From a checkpoint of a small image super-resolution model: 11.4M parameters.
Rows from block 6 of a small image super-resolution model, named by matrix and row number. Rows with one number belong to one channel. Each number is 128 + 32 x the weight over its row's rms, rounded and kept within 0 to 255. All counts start at 0. Numbers have three digits each.
After each channel's rows are labels from the 100 images, of 14848, where the channel reaches its highest value: "responds to" is what is common among them. Only what is clearly more common there than usual is listed. The data: stained colorectal tissue patches (NCT-CRC-HE-100K). In brackets: how many of the 100, against the usual share in percent.
# convs0: first 3x3 conv (model.mid.0.convs.0.weight, 256x256x3x3, each kernel summed), inputs 0-127
# convs1: second 3x3 conv (model.mid.0.convs.1.weight, 256x256x3x3, transposed, each kernel summed), outputs 0-127

convs0.5:156142062093106131190118089157089161195162090164151163142162105090126102141196116150133166128176098161101084164097117123095074117107104099081074099146118087088154081141147133137142163183095140105148174119180133096133115127138111136132087121156144151118130148094154101145087128133118140103133108144096139047124125086106129107055107101183208113131153191193121104179128099141171138093178
convs1.5:124116201100115096071141100154140195096088116138112161128166206135146159119117123111113151158114087163117131113119136200109077109112122134132156137157061137118204150131090073154072125090111122141154096076128052194112139102182127120155085161061165143141173112137112092195069153085106142172103127116106132105121102114142181106091160123067199185105110102162172097106128116137184133147095
responds to: tissue: lymphocytes (94 vs 11.3)

convs0.2:145135165124113070117123178164083180129102136101082137137114089184191160150128112067122148136096205131137122137153100174142136108117157135150150125140136050060104170077143099127171113144097153107104136091140169073145129156112152100119147114154123097127126080101138154141149192153155090229096112097171116086109099154208080126151059118088135175119105054122113144192091125184158156186130
convs1.2:122132142146145155147180121085148092093104145123153134064113095056107104139124178110137182129126109123096175143166167091134098148091137147115134108130147139119146069096169124099141108161083152105103095130129117158111102126119187141162132121132066151122159115096109060108141145076141134208129143112091092161177083081175114096067158169109125145183077095124133150115152121112135138093181
responds to: tissue: smooth muscle (37 vs 13.4)

convs0.222:163206138139131167110138128115169065151139116120150140103120125138179127149109063082177174138171124096136087140111186089170141041142116118154128176144153160065124101133128100120206067163165116121122140144129155187074078154097110109197142118080123097132107154102047130139159142106121162163177123134092127063096170110122108099129185146094144085174111101163110105070124114053170127137123
convs1.222:085178155152101198133147103168110133084090121146140126101158138082120143081145074108111140149146131127159154105062121102158151082120164133133124131083117176124115112148082103095131168128158212171147164117091147113134168110139118102137162142115094131149122100163099112127130130144141150153178107165110076078113159169123127127103123158138116134096116135154117078127241073117109051109160
responds to: tissue: lymphocytes (56 vs 11.3)

convs0.216:098083113198110125187148146144138139158085162174094127178142125147102090135146184162161169138146104116149139081202137139104138136095122183164207112099080121170161141112110160113176126108100094151086101112151139164119123109086203121093130119119080154197146186159121075154117124122129081210079145165128080100183166097097154147174133084112152129110099126109137052072134108158153130174097
convs1.216:137097092103136121089086106113110112087128147142159214121159077124065123125121122176167185134079190175115071186140144098146167133140149146175110114109139162138131119081152073151093187115148174116133127109114096122166222126136116133126116123129155127130149167135105147115131101140090092114100154143138142119130086114164159129130136041082125136147134146132140182114153093117078123123107
responds to: tissue: lymphocytes (37 vs 11.3)

convs0.189:129165153070152125130113069123129174140187099166117131146117152121191066110159082178092122066105138171107133095102129079130092154146180103134148138152145105189086110129144108088145182087144104102127048140133125140077073157060106157142125136121114148129154119116078069130151119116143097208117094130115155110158147090131161146155201120144081157200129054078077138072094112135108129079131
convs1.189:121114119100196132145103139078166136078163143138158124093095136181156065131076104141113141144081155098101163161140114140124159097150082119134147146112168155143140140099161208103106121125127146120111170082140082131160171122117164139132114128098111192096156137115144179147161062154130105146074085140142131156141109169077155146121112119156061147155102184145198174115170141139163118163097
responds to: tissue: lymphocytes (84 vs 11.3)

convs0.154:108130128081136112136120111138163139134125109173142125123168139173063096127151099147130081101121079170131076127185093067100126135121200166089151090143051090145132162141135124091065130123138124165106141092117138145141159171174094096124139090082110101073084114116092123098164133166111117091070122145137141113174139105092143100050085167144152150091133104131163106121109101127166084146111
convs1.154:097148062126119141127177046111134106113199062114107180116091177111122137177151175113097092069200096140138102117072136126141116150113194089127152138129164128132125163117118170143183149101091126076125142137151144132117166113155123123067079205075134203124144100083157104123103159102112139132186107119131127120120111163158104131127127086201153169102101056085122159142090055141095120058146
responds to: tissue: debris (29 vs 11.1)

convs0.6:085107096151153120124059138140114141140105104185096163046154145108068136178107082179156108111160042118096075154103116114116142130145167102123142158158201184150096106171093101170134149114148129132089157130152089161120118134137126154137128154128108129121103104144161127163127167109128119055140122146066146088115100076141129119130170151108136155106138168137151117155117069088149097173123
convs1.6:156114106238138118127167159161192134123136093131144121129098192152125127153147083094154093087106143114164178137064132142194117093161103077140161121151159177081056172163107181114178111136122093154142137186105107103144110203089152097120175183143098122089102072105092152130151126093128144116135152130168062153154161126166158130154123107087105077120155157130130093145144120163148163130136
responds to: tissue: lymphocytes (31 vs 11.3)

convs0.112:137128088155114184138184108110127145110155008126064160134122093133123107155123136106187135092058099101159099151082108100123097163200136147137146112153099186101132096080115134078124150148073145105127162137179128097138081178113106085096108130183124127121068164125104115146140159151091104139142130165113121116150062163204158156091159123105109136111094172155178169138146153098111117191154
convs1.112:107168147150100155149144161109150123071131179136030103110101168079088150136132130136133083115092123172161159120175168103155177129092112144169134167115052098091139104157153151153155147119179116107144112130170130116120129158127173118081124119080136137091108116148108168101173123130149175126095130182110100163112141101163124060150095147083136180145176073151114150143127129151116146138140
responds to: tissue: lymphocytes (35 vs 11.3)

convs0.63:173130067081074131069138162130128117121158143136111077092087136126146154055168148133146167156093147070118141114093117131133076127172098190157070146120110174072128111105125089118136099117127161163092134100160101127150074127157137145112099107203062184145176106065124145155179164122082160137174153143126180136141116161100177133048112118162146058126099122110136202089158175139146071095120
convs1.63:180162084083123109113183169159120104107159109167082161149160091067131128123145122084098161153132108127166192066105134137141173137129121152163162133110098112130079117100197119160178105076079061162200168120125129147112111099100110130189154162127140134200137164153124155092170139131103058086122124132102124078106107082137132146122112146191181093136169111158129096120085128134130162107140
responds to: tissue: lymphocytes (47 vs 11.3)

convs0.163:066112145124124052117125137127096127110115117095153108104151097168107168155125077160130166104098147119098065052138170098151120144089094136122049114144147169149056099165143108116087101130102115163094151121106106098139142114071161127095151129116197175115143108162070135149168123125091082139111108160136166197181139158103057164121084121116168111205148177129090051172140098136138128124129
convs1.163:086076130151166093117148160119134106111119149107122125143174141154202118126066146079188187093059107117127095120108121100125131118120107160124078133179154158076186137074116151110047176163090100144039156128134125148147097137209145158075143080120078099125121120155086091169121124206136131117130103188140134134144107135167136100147109097158146179153167134102108134134117135136120135185067
responds to: tissue: adipose tissue (43 vs 10.3)

convs0.56:108129094178133148070114122142114097128171127121112120093164152180110110126144117079156151150115108128124104112102124092026081145105100110107136127124073106148149134123125177167124138083122116063102140091091119162167113137053151127109070158102157130180139204124147115122126136173112097187174150160090108124127096133135109183135121161138185095152097195128102128156092072147114174121150
convs1.56:138065131142103153094075141121132030109085131169135126128222066074128115097144121130076101101154180139143130147210134089116138150084103151111222070079152102115111164133168087092075115143170107123121135129073086149121122130093157069141142121132192146172183142126085110115111140102088145186118097135078146118147115118099169157128116071172125118085100123163123184105103118144144108086098
responds to: tissue: lymphocytes (96 vs 11.3)

convs0.49:137120142094025116113057065157168172132074133124093114097165133133098161093095174132129117137140118140123167210109140093142140160105117145154160156123063103203184129099134050123160081081130110122104148170094190104092118148111117112128145109141130065123141174167159106148168115085118163156120179116059123127163074110091139162117109134086147161081108115053121140143170063099127178144160
convs1.49:117112131101142079186147186138159086160097144153099101154179128111135122166142113101198146099183115179118110093136113152108141101153149161155118094151123155080099136100165141150133097206164125183128072148123153202200184129087163132145130126110130078126194117160118122130116137167094141163154144123098157053136080120193125167123128183190124113141087045134083168145153106114138121129134
responds to: tissue: lymphocytes (85 vs 11.3)

convs0.89:092120110075144088130146131154059145073123173111142147124081190132155069073125200147146162123112157107108164117154127135139126120171088099140178067151131111120121164118077093159167147099175112129164188122144147143179076090170100176161106144111075087189121066131137128120180124147149108128139080062103096084079128128130129103116181092111135094148155083113129115097108072127093145128151
convs1.89:115132070132148130142183132120129111128171118113131105110161109099094159163110124178135109099186114139136161125176134161093116166131152129127178105128126135127063179122167125137150128111148123087155074110150130120151159155143077143131201157099122088057170076127144122038099110093190104097138169184171112192170154131135103151138148054106133091172097151116123084126134083149102103151154
responds to: tissue: adipose tissue (55 vs 10.3)

convs0.196:110077037149125074158175120102137097179158118159134116192082129139146142151128144092144103098118107105192166159104103160153081118153125138115078138152178128152146115119150136121162155141059120162106149178111121153082100104118161101116048118137123172101147161138090111104141083115120138082092097168127062132122164145155147126150142097169165141133080114148113118105186168162180158147163
convs1.196:126168075093117132200150144161145118112138150067138130117058103133110143124113153102115107139136149161150145079099166156121075120126143213128162140089122068038194072132133162106107108217154173134138117130133133126135130115073164136113131103103105111152133102145119202173112144152113092152094103172118070094150139112131104114134136171169101107134155137116172175087080139053110109147154
responds to: tissue: lymphocytes (47 vs 11.3)

convs0.161:068112130156122167083089186136066105087094138085091189097105153116130164124154133175138142196109103124091051178065108130130105133158181132102123133070099117075079099077136114183109121135137118139057187098133093146139150121134191108134079111097163137109099126095101161171156099127102119122074159132144154143124108129067144159120139156137115153087132097153159127119106106115097172051112
convs1.161:204107090111183122097126097113171129101106156077126108130161137150175165128152078115150100105171181103134120078127143127170150171126109139151144129181095122124080140165200172141145091086164086132102073123161119119145159089096079122161140178107129159168171119157082115108147050140101133135132083142181118162164163082114097156110119071082129086165129106151150120111154163110068214131141
responds to: tissue: lymphocytes (37 vs 11.3)

convs0.135:147142074160118114129154168136179090158155167093162137072120081098158180102103138117144187089113153128133123154164066119133127083108099176118082156085095127094126097135109092091132122099195112123201113183103126186148138148182133133114147130129168127149110132154113135145127098151101168099118105142071175125126075101133139084144096102098107094149165129138110122154094093166111090090148
convs1.135:142134137148068166156157101112122106119135155122121109087079149142128139118133138079107109113176139197045154116161146158139179138056110134158131114171092087148102079050158165120133138124166152098087092080100121149187123125140163173116070154170121107155153133086099145115133091080153128112147133124145161081109132160151191135081165126118160156131152149125138162097093161101133139109148
responds to: tissue: lymphocytes (89 vs 11.3)

convs0.160:184149171207107176144099076167132145122179138062091089113136141094128076164115158173105144101149156080119179101133161120065118167148104103163149143078111142050106126108177130087136171094056114121124133123097122169103152081130150071147175134149092088124107100105150162147138133132112144172115137129165150140119097149148096055152151170086125113158111146111120134092133105086118146110186
convs1.160:125183112133137195153096106134114114105134101124140155079103113118099125128131085113132128079146051116128159155114082126077165132114049137141147158115144128104089138073174095067055119113120085150101106163133069149110085166200155121125108150156099117182196115112129190160090101057141110145164172095051136114089117135115088147149162130079121114099118115049077129202178108127104124115159
responds to: tissue: lymphocytes (48 vs 11.3)

convs0.44:167199125117197118100141151129152103087083095143101156080116125214100132157111082120092142116131104098140156111137118115192183059139158127176113073159154174145156108118118160146136148113127083178131159190167127174103131172101171135132121138147123116192143100131171112156163146113116117167138181108132126136140103123119116090141136122113096112083120097072055150109122102205142134159165
convs1.44:117122142096188109157092152119128097128186164150196115097072101116099114099195094120148151177186072173164118195162122104120058170156231166098125083120150151202160114123167139203156131086128119103118121131164146111136138072166069142096148172106075151136145081164118133083138141175135121134144195118167079101137125091181180094148141145128117080119095156135166099178145150131135127143129
responds to: tissue: lymphocytes (56 vs 11.3)

convs0.188:183121121136145154150162105077159101144161083130127149093131139111085165169144076071126066097093119049109106073110150149126123120142133075139139119071112091159108063119171085096155194130171063199152124170137115130097090202138142176159084142129145142179156131160093150117213110136138092123135119152091160138076105109162120095052105116097107129137108092175139178122153141084158126166183
convs1.188:089109142168129109123110039164108155133108153145139145099162134092136164098153135106164148168120074084185109087153175150075170204163136111093125148134136108175141110133089132100153138040095142149084114105192144152132103148095200164120097092082146122136167046139116161134139124184172180088112108164118097071155108141126072078096094135085145138110155104141106142090126094103140153116123
responds to: tissue: lymphocytes (62 vs 11.3)

convs0.232:091055100089139095109129155031066113138101113067123158102160163124115128119106181120156101094139115119107107155144169098151141083084192082110086143155109100119108102133078142120162157153116137105115152074169129179133159093172084097135082134117122069138075128138141069100106105088159136154098094092159127090158131154095197122210164155156128130066126102156127128080131076122074109137169
convs1.232:138127175152106142128067102110131146148161138118120152146152145136092090127164170200105169090203179116165147094161173113134160119128124155125140128082082168144143165095155119149145127099131080092129116089084123139182152128119213091171110115196156138088124130155173104099125135141142129113109094109156145116107151113107151132144184153135110155148159120143132169146069167124103121122152
responds to: tissue: lymphocytes (85 vs 11.3)

convs0.211:054108091107150100084088134164098116108153095102100129119149143146168156078143091122080102179168115138159106119039158130107176184099166135155115109134144181138108136128174152110095099101174121128079159210151121099134071135091086108097153182136113129124156114106154154161087129175129131169167164142105155106142128135139127095196101138069083144128136123130115147121095134158121161110069
convs1.211:138135110077087181185119100129101097135178135127112114097123135174120124119116131139117145089069113088116121150161114096136148147155152164146081145112099121070177144174141154150102146146141081133156171135046109123211161155165083137121108125089122134114079117126124106155080082104145081109107109101044145183048134193138146105107141138087099075078108160102137140108153125105178092124162
responds to: tissue: lymphocytes (87 vs 11.3)

convs0.126:133086105169096172104153097102091075112071155187147117138152102163138205151127149107155085080146130159093096058137100075142198138143051130135140200104122189122124080157137056118143143109164149134146114128084154123134096132092081080116141124134085155139148153080149099172114135140134177123157142131063120160193101124128121129132144152145116148126132085140144145128164145097168128156124
convs1.126:103107064161149154145074110112131166113148107140154069193098092132148069149157132097174111173144096110128175192120151116156116089091128084093127220171156168097120188172101096111157138164076143108149118164099131119074141120103093168122050141121106147109106139103119165174109132122137106091120117169155149114173133136197129133142140175036123146129146110109133096087133122164134171138105
responds to: tissue: lymphocytes (44 vs 11.3)

convs0.159:112143144099121089156104071094120141138173082087110078168196224065131193118128103090064096145120103116125094087170121103144092057134147160082186077195122159071075133207115125077145087159144155144117131171093186170104120041111110167123084127135158131115115088138164114074120138136127128119155140136156157114134086116142074123131133094149123194135121182168175143156133123111120139125119
convs1.159:129154116170124131113134132084120135117113108106114177173102161108129113106151118179169176108080154137084100099113153143041122131129151133089140101156133113057144051141075156151117159165110133090159177125104076078097103079107092118069164112143154108119104181088166159084167181125115127077138094104156162088139127130154114162114124155135135161136051165138125173098107220119170182088146
responds to: tissue: lymphocytes (95 vs 11.3)

convs0.150:125089142117062136145067095120113195113152096072106153148130112071112124056153094168134164142170198134148145088108145139149105132122123155147128117160134093090107148092133153113089151127156136110130165181165114112135115113122112153070092098181117122140156133159160100166177147110157131128137095140144117085121159127121114095114106119107100126072132091079069077111157125144111091107212
convs1.150:077149107171186072123162091074123099109180097127115103162134100119091111174153123098138141123139140117153149150145115143134133177147157122164132095144110082180096216166165063165185101108151109075103148125097183114124130133105119166104144171193170144148190039088179119122129155158169118102149097132118096053103162115086098125130098124142112129156198171131149136108177106058107150174140
responds to: tissue: lymphocytes (61 vs 11.3)