From a checkpoint of a small image super-resolution model: widths [64, 128, 256, 256], trained on stained colorectal tissue patches (NCT-CRC-HE-100K).
Rows from block 10, named by matrix and row number. Each number is 500 + 40 x the weight over its row's rms, rounded and kept within 0 to 999. All counts start at 0. Numbers have three digits each. After the name is the row's rms in percent of the matrix's.
# short0: shortcut pointwise conv (model.decb.1.0.short.0.weight, 128x256x1x1), inputs 208-255
short0.0 102:453518502529518536570404525515589446555475507536452493523517443491489531518519440465514501512448554500394528566507469530437484450537537532446510
short0.1 101:492459540547435603465473485506445472557486536516420551563514545489454480480490483506573605534534513494540480519524530510475538546602500541452563
short0.2 094:494486435493526565478534514460420483498534447469568519494507542541522450515513493364558566459504498529541527472496524517465506471487548499513499
short0.3 102:585465506493496494463561481488488470495546461520485503452497533470497474602513483430429470431527530482459452452470489454569455551449475481603503
short0.4 110:618470547530509557412523570475575455504534456524481495475524591423581531490451509510502551463495440537506492554557523495504515540520495501433490
short0.5 090:482511476497520438519489551522513414496499492477448493525497521430502465540554570599465508541461495445521516518469501479481559494561488498526503
short0.6 107:614460436571500530475521559483523472589494511480514531481523466498522473531503583529527544605509524400404507549504505471482488529469509491430510
short0.7 105:482482503502610510562447579571560526458521478451413494470435520454508454540500445513497503468516476468450511475469497351469474504505466526524496
short0.8 098:545400385582469479501511478468436552495496397435573456506576421454469529476519521507460459506501422494564535567501444524570477458552471464594459
short0.9 103:502467537487481546491516484508555463492484393503463547449504489560446519547517549532481477438456477489504572509499536541480554405551477466469508
short0.10 094:484442453516492481425532511462502510514560477465540474591495471498456570492453482525461553566482493466490508426510501487541503517554495487476541
short0.11 095:520552541468483462499479513357586486473498540441541473457596507502488503533477437438462503489482525585524479513493527473494419561444504526523480
short0.12 108:472553477511472484461505509501522519497472598477505491422531521467466504505474392533471506511483509471471465453465475470447445453543529467558510
short0.13 093:551535438609433564452531536447501542476540471525519419500506535525520449462456507515519487530513465499524542505514502461520508559452477569513473
short0.14 104:514411471539534427454497490461547481592532501561496528511536500464540504493534568505490533458493492522459534538427539520483482507459481544518471
short0.15 098:433536585496488381501597515507516448575486495509524578461572498511469423479534414515547526519441470499543544525483497529497471570474499529542520
short0.16 092:538507426538537488518514375555533556498489461524470424501520538439534556476549509514492528558498447481457491486491393508492489552453506572515455
short0.17 107:550518509454465432462523437533510517510510490556462491439570485444541420488492584459458463437528401476464491543479555562539464502547434495503478
short0.18 104:477506467460540474528475515557547550517512490503541570488496432524525552485462553524510528483456470547547530468498516554531475510555444450486617
short0.19 098:403431529424492470564488476469590483515449443454434402529479539542468470509447550447523542479574510549539468504491503534567488519479460502527500
short0.20 104:411514509471479488524455461502461540508447562423436464526549529526481481553488534509523493507510493463480535480442474464473492470402573458482499
short0.21 097:509536486557581497448473471520460436502479494531509514498507544433542452549484475498530514588446480561479511464457562473486531558530525546585524
short0.22 104:556488475442446534487539573512520539461466510531482506459526542525452503496466428486562471412520494563580545483568473439479495487555480466503488
short0.23 091:525489523494531457559556479418499501495499532560487483511470522529512503477565554551509534463541507503450472458452567551503462481461446507371504
short0.24 094:529487569514521554485453515432508546489468491482493499495477453483507431510511493420518521461456525431480456480475432515656500421516507510544497
short0.25 098:553491516498479513459596511528501497513448447499472421470468452451417503579536480504536436498531440478532488530510529452469522476584463477476563
short0.26 103:580467496471475467536490519505497470585393475508503488557549444501490567511482548517427479492536565489529509521545460465482516561493494487462542
short0.27 096:495555549553520427545496523523388444503542497414530494520481508527504481427528428494424538474533472485561478495522582512534453525445504498465473
short0.28 105:564513538476521476515484455423490490513464507467550495589462490447463550514533510458526473549498489526445498455515508509494577480500490570430494
short0.29 089:516502459554539510523498467442490529557496438481484480464527485479452484458403588505520412484444543465480344522497538493399504531466487491467503
short0.30 094:573505496507468580544489543461456489496430562404502580534536479493510553519492478476495547424521517510519521577517545512478505475532517493497523
short0.31 102:540501509548537480581511544507538473411445499552560477487490527486545563454465426470522480499509502539468461482589500519563519527484560497504465
short0.32 096:581444461482491496509590491392485545531517426530491458458503458507453540480479545432485517511508484548490550564565495496509497507461506500492482
short0.33 096:482498485476536516512515453497528546435452510588505447497469560581530463508592525384506459530504469479462496487543440514483539503481476565501441
short0.34 101:598444512476495455527536550481500447486478536551496467411500528474612461454505494537474487445428491515566471506477576427476513542563415490524524
short0.35 099:470517486554463423562499502450491543502401561433468442456498489502581561509483516525493542514500507552502522441437529539464503506528589538502520
short0.36 099:432480566434485552495522474536538490555529473526426482486480514591511537517449446517516560486471562528509465505520474544545521375598501506482459
short0.37 103:492540535527449488511511444412482560481516541493547496514477443537511539491506487499566489575406497492578461463577488514507518529475513512579541
short0.38 094:483549512467536496498574467428432568597474463465424513481489461468543497422480404556512477501462557476526528514529494451532494504537512513462561
short0.39 094:527453510463508518427575490572495450521457464468466526446476514471467563466527502493480534504463479477446523450525470541502597426543517478432543
short0.40 099:608526485516485593504516443520487500529516470482510568509502507496484564481514486452483526503485536452527482525444459471552612526544489502506440
short0.41 098:497548482508451503493487540464560537549502481483487556557455480464478559514503565459482498546516539428491471529542535534469483502485420497538490
short0.42 102:487534543479556538561542488491497548511547455516534488552450522472460428452498431508537539518484567453494453468560467465538584516479478501486450
short0.43 089:484472541575540503485495492463455558593518548519475512561490518430477499570514442503538511451506477557488490518494493575503521447564469533468467
short0.44 094:521432467521499494441426530517515536425449553533501524512492458455490543505472479471534544488489518494554576439495485428408499509469443457589485
short0.45 100:478516500482457588515426478459388535532461454465540487478446467500571485526546502437491548582474479502527441502540454479544514462564550457463489
short0.46 103:473531521459494566510449559515591455546494548516544416466539451531484543466540470485520462488469459484470523515515621531536460425489532500475535
short0.47 106:472463597522511485501502523535479506535453544506557431498507490469458528532441515495438429515436492558453493570530551510432504559514513537519423
short0.48 103:521518563539425486475492424565470482453552545414443464503439485559507508477554464530493558617537539469550494509448500540497486553433508484543558
short0.49 097:562448488487434516432443496492477520518474533468547476522538466525461566561472501491463485473558530548518500531518486435472551460459525521568511
short0.50 103:512561508549451547444519494513511559505458559469442526473561530439483567467464482596597471509549526474499510492558477484544445484539474476504444
short0.51 101:471502563600594562509499501469553619528477496493537516444555459455593491462442477532416454498457522511498466506517520488502539495514562458558460
short0.52 103:475567483527479477471491481495478544532458491435485511457512551441543465489523488496421540495452533512568449443545558494508480479573529434518390
short0.53 092:552507486527557554435488450531492465462542543490476521494399498444511465507495512446524478558511472474504523452491460509478479506385432524432460
short0.54 099:491531492517466473438529532466474477535417440560519480480494510498503397489537492565540593504468491457475590451480526461487561499547546456488416
short0.55 095:517515494503501506496475435455481478440501523484484470487459406483504459563553451570456506496470541530502563571518546537491538506491466498489432
short0.56 098:551528474487444462589464472453550522475448519514506570495553500474580543481477476531448548488500550465555499470534462428616512543472502502510498
short0.57 108:434515469491563494519430366476522458460504485543492532548471464443473514524592493485534515453471541509444491551506423551556515520479490533533486
short0.58 105:483507498479439513490532477369506534472579452519516574483486494440440492558490543448485476585455424532531515383549492562471535495581485513539523
short0.59 098:501491499499570495438520499558542451438499466537446465498511449497505523490527563513495558457506557447472460511472501467510507532488537504464516
short0.60 102:537539495486529461516494421490527508481467564450485523541501506553553517576526510483395572503527527481537404562517568462465502464546497430469493
short0.61 100:487477613439503567422476583428552488442517484435567433417505549560532519463517416458495552528448552519474498505484446476511560519510543507516458
short0.62 102:483482491560462534453471487432452488482497484482466509482478406535522474529523496472427498545559506464460468449499480500575522486408461540455465
short0.63 104:497479540427478538484520565566509525521514528450535550464496582517492487509531451479537477573489521491526525498486450476540505504532497525483494
short0.64 096:551495565540456474447527498511453442461497477522452493476568460451525436525556515515528473558445493463506513359550514470468543452473446547494495
short0.65 102:544499472494484491492484505539452451534494488505410467537447498572536483511564504487441505576414492527509517497497531568519481450464567577510517
short0.66 104:524525421515501487504546525531513511502532577610589524423495576504505428543499484483541447590542447494490432514492498526464480480393591500501499
short0.67 099:509495481552481558547520534508462480529528529539454497475432569492458554561527470482461506436504488473463476454554561515504535539561559529455475
short0.68 094:477514539475601503506524599527449500473512487406518487484484512531511394493427509510490436537407538510567509432497534520544499567479530503479438
short0.69 108:507510521531483487522417517480474528514466488525527485444450421473441438524521499557538524459521488468543511538521496476527477482518522486474533
short0.70 104:493520456415563620507519508494508473501502490448446582420542544538500569506463572445445531527422560599530593503469505555484476458490462548437466
short0.71 102:529475443485556511430485441575471499483475489573476536508488484527556499521600476556561493570490496479467496531488498517508499505448519496496521
short0.72 102:517530500504497475475414556467531454446457519474511502522479552469426454461485514480483540501599481461496507491565509477465505505541469492495467
short0.73 096:484493495542512518556446442567495524503417498535600480567494489499454503449502443579479493543505524519480539483524476466460536497524483524556527
short0.74 104:494487449514511511534504459583561512507601532460518472545495507421488446557489526543533498510508510437482480549496467493558530434446479509469524
short0.75 089:441510467537433493489437605529534549510441494485455450480475474513461435522448505486521562518518498502539545445515505447514437453478431500491570
short0.76 098:514520486393530463474444546545456524438481553524522529552430471506567498461533425466564446462475514573546409533458479474522480473519581521476523
short0.77 099:531510429510506539507563535487530479585443439424419471515563439437545442542491425526562542521473491482462477475524560596474537482615442472515492
short0.78 104:489499482449547430473530551488440525517541481520503417527469447468465521494605500532441481546458490532488482533531475490497491523491475445476465
short0.79 109:419520536516563464551551499486451493490489520533496512474514469520567522515471437514451547563449462535525460515498502494503516460500454539510533
short0.80 102:486465578514506511468517435455524510462497532430479498499474435525502507460511454464486381456517453523466512512452467501556513479521464545446501
short0.81 097:537455436481531594529503513440506510531509457447545452467509476415532533493485500482536448529506502547477494484550431453499516552519538459491505
short0.82 107:565447506577512459531465489533550424556569551475475501482539561554497527527569522504449500555491418468504502436488554437477379470416519430428486
short0.83 098:413548489489567523536583533503447553526431542512449526494491450494475545539498576406528536494549536491601536495587567527486539549525507517504493
short0.84 107:526577483471499480527462513469472517536636523474523481473427511491397532471554524497519535471455506492594498515452515462542487507558437569489478
short0.85 101:571544511469464517504546515502488545426479468570508485487478642496544429491547467495436525499464566540555560443514469526537452475486581521505509
short0.86 101:558403513572439452523504459554499484466524606481501490487498494479523490487534514476558482536443572553510494444517488573493516574488506446501524
short0.87 101:569529545484446511473546593455492545477516469491567518497552469528472571588529466517522448437466517469514477551485506440458513484502490503516487
short0.88 101:455494477544475439531480473572570531529475489533451511547533486519507502456515527447487541488498527466550502487522456501567501499548508512511444
short0.89 097:574487515556525425411501513534406542439560523499469491548499493434495490506520545573472515475500511460473585544468469467504532506476436547440591
short0.90 101:482532485512609538479474512488537476566535565453514555470530478379522550414502470527523475569485539416476523505445404501467514466511422475548437
short0.91 102:501464494515508488526522490495549518473541438533446441522548504508535539518536528558479512499523517551564490456542514462415485429603518476488513
short0.92 100:515526507442462441435548540467419495484531476497514443478454419510455500549481503520523501467498457519448542522548481464430535444496446466452527
short0.93 101:510561551499458531472533532469481486451469494407457501448501484511468536463572489511478590492507511466464462485484537467460393481455472439442480
short0.94 106:508524450474488465537499527535466486571500490506509486526494472464493514460518471485495478526501469480433517439449539526491538494520464427466527
short0.95 099:509530480498503513411476587494533525548471460575541472481514441521489521560524410445536524498492469430399478506503520508482640473474497473572476
short0.96 105:540481479441481510537455467483546435562506454478497566501515529464498446496501551484425548487416500439465515526506545475492480507445448538478514
short0.97 096:523531530500486585506503507538513556417489518421502504533511473457531477544541532532563487474456491535517526466507549475495543475550443578531533
short0.98 104:483509456427440510448473486477474545523503492480534494527539566598524498457570490504489503543476503539511505526513568467578458481505477544495466
short0.99 097:439494535484585488570503503494526450469512481456456456491532517484488545507503478487471508523459525464528478533543456448480525504469651508438515
short0.100 099:517493504560414548541438458457482522480467472568476406559502523487483502516558469508576554510586487540521582476517439474475458424527498456513530
short0.101 106:484480547509476460488432560484513528475508597515462480505498506493528439544486470507519475536552602477477416527498472501479445492557517439521430
short0.102 108:432484461456478546515509458469509530437410430508462430421493459461493456477392523399474540516475496527571480468450544494530487493518553470552496
short0.103 109:581506539531510488554534561463523504540482514560423485546516430489579491501500514551474568517481481438498592511410461559496476436559432482427475
short0.104 095:537512481444483562490502513462467488545536424485552560538632509521551498506504572529478514481458554503553465481521505447430566494585559440429532
short0.105 095:480503479494545523477442522458490507488455537462466545467490503487482521448450533466562521484432471552565548507466493428466511409539467361523426
short0.106 096:482466503555480540479598492465407464515406567457490559402528549444480548402502529571490526482471500543510535503530420466446485428490487468516550
short0.107 096:527436562519543465510433507483512549550481462465497484509486566456448479428422589522549547440482534499591481528567461463521546471478501548494561
short0.108 103:591489546467518537485415447432492551499464443563571548455483471519542467457514475583497540526510493446500534512508515467544500550503471481511419
short0.109 111:451491509576464454438491500471597525570535519502517541533508512555355386540545463512547422525411490506556471489515513513477490481499484489534470
short0.110 102:504532411444506547473529503500455509455459518479483444537481559540544524517517490464554554487516548495546497476464431490523464449498410592521479
short0.111 099:454595495538443492512552446536529470538489488522488509489557497540488505500478469519565502517539541547531496501510485461502430501499526521515475
short0.112 088:553480465520460492520516568487578613478460580524573521400488547508516498513466554532500486467494508449555589439466433488496456509561498564471470
short0.113 110:508462496442525428459533570551507448470441506497501491510578512591559529500582462492445579542400427440506599478545516465471495566484529498497518
short0.114 096:534510509511425534514527485492430439521424473557528517577494476521559518482520504540499509502526458522506434540443497491570519514449524434472512
short0.115 099:498538518530572490530567501517514521486642526572471465547540547487537488466461536515517548521452518473502510505521456488513484509568521449510451
short0.116 100:503553563446426502476554499488541531575376536475524571459464490523510461460399481461428514412512556450419464503554539587501502469521451509433520
short0.117 104:540479541541552531436414493493448470571528494545441518493507512492485541451524509480523521550532501467501458549556460461484458527499467432469503
short0.118 089:502464456470468544525527505524501491462529502465525454523495568487493508449623424487406464517484483508514444534536519421462440430474462522408469
short0.119 098:533551562512476486533500488573538440519484544544540464519489484511551504435519468499501505471511621524477528517514476586506565487466503556560541
short0.120 105:475427544483519551441560498448566470546501563507455439418564528506470504486488492458462487483505478448460464476480462575469472508464593520552483
short0.121 104:469460536545481480468523483505497476515509457527513506504541486526461491573459520471528472531476493447500513497517474468507458401472548493514544
short0.122 101:491468422466488520480483436449513512431503496454473511477524506520451563486531590486517495509506481518552471457502501472560471458509463473490469
short0.123 098:528494480549513515510536412526488502504513516519478544496494498425530474438408463453463450540503510505447502553486513472499512563528518445482399
short0.124 093:433529499454535469544492501476484438422511380549472502506446449550599489548484510485524452546502469546483426530570516461489502539451559508470478
short0.125 095:498541517427464521460490400498466443419504502531525496561508466494549462516501544498486526509455518570575459569521577461528539521584549598517517
short0.126 096:532483470490552506433504467475573506481502506493495516440525460501511451502503416555460581512429538527515541548420505499486470448476447420515531
short0.127 097:508432546487514513487483522526447555532587463503491495512541563515571511516452436443526483492531544457459529419514435555469481516495459521561506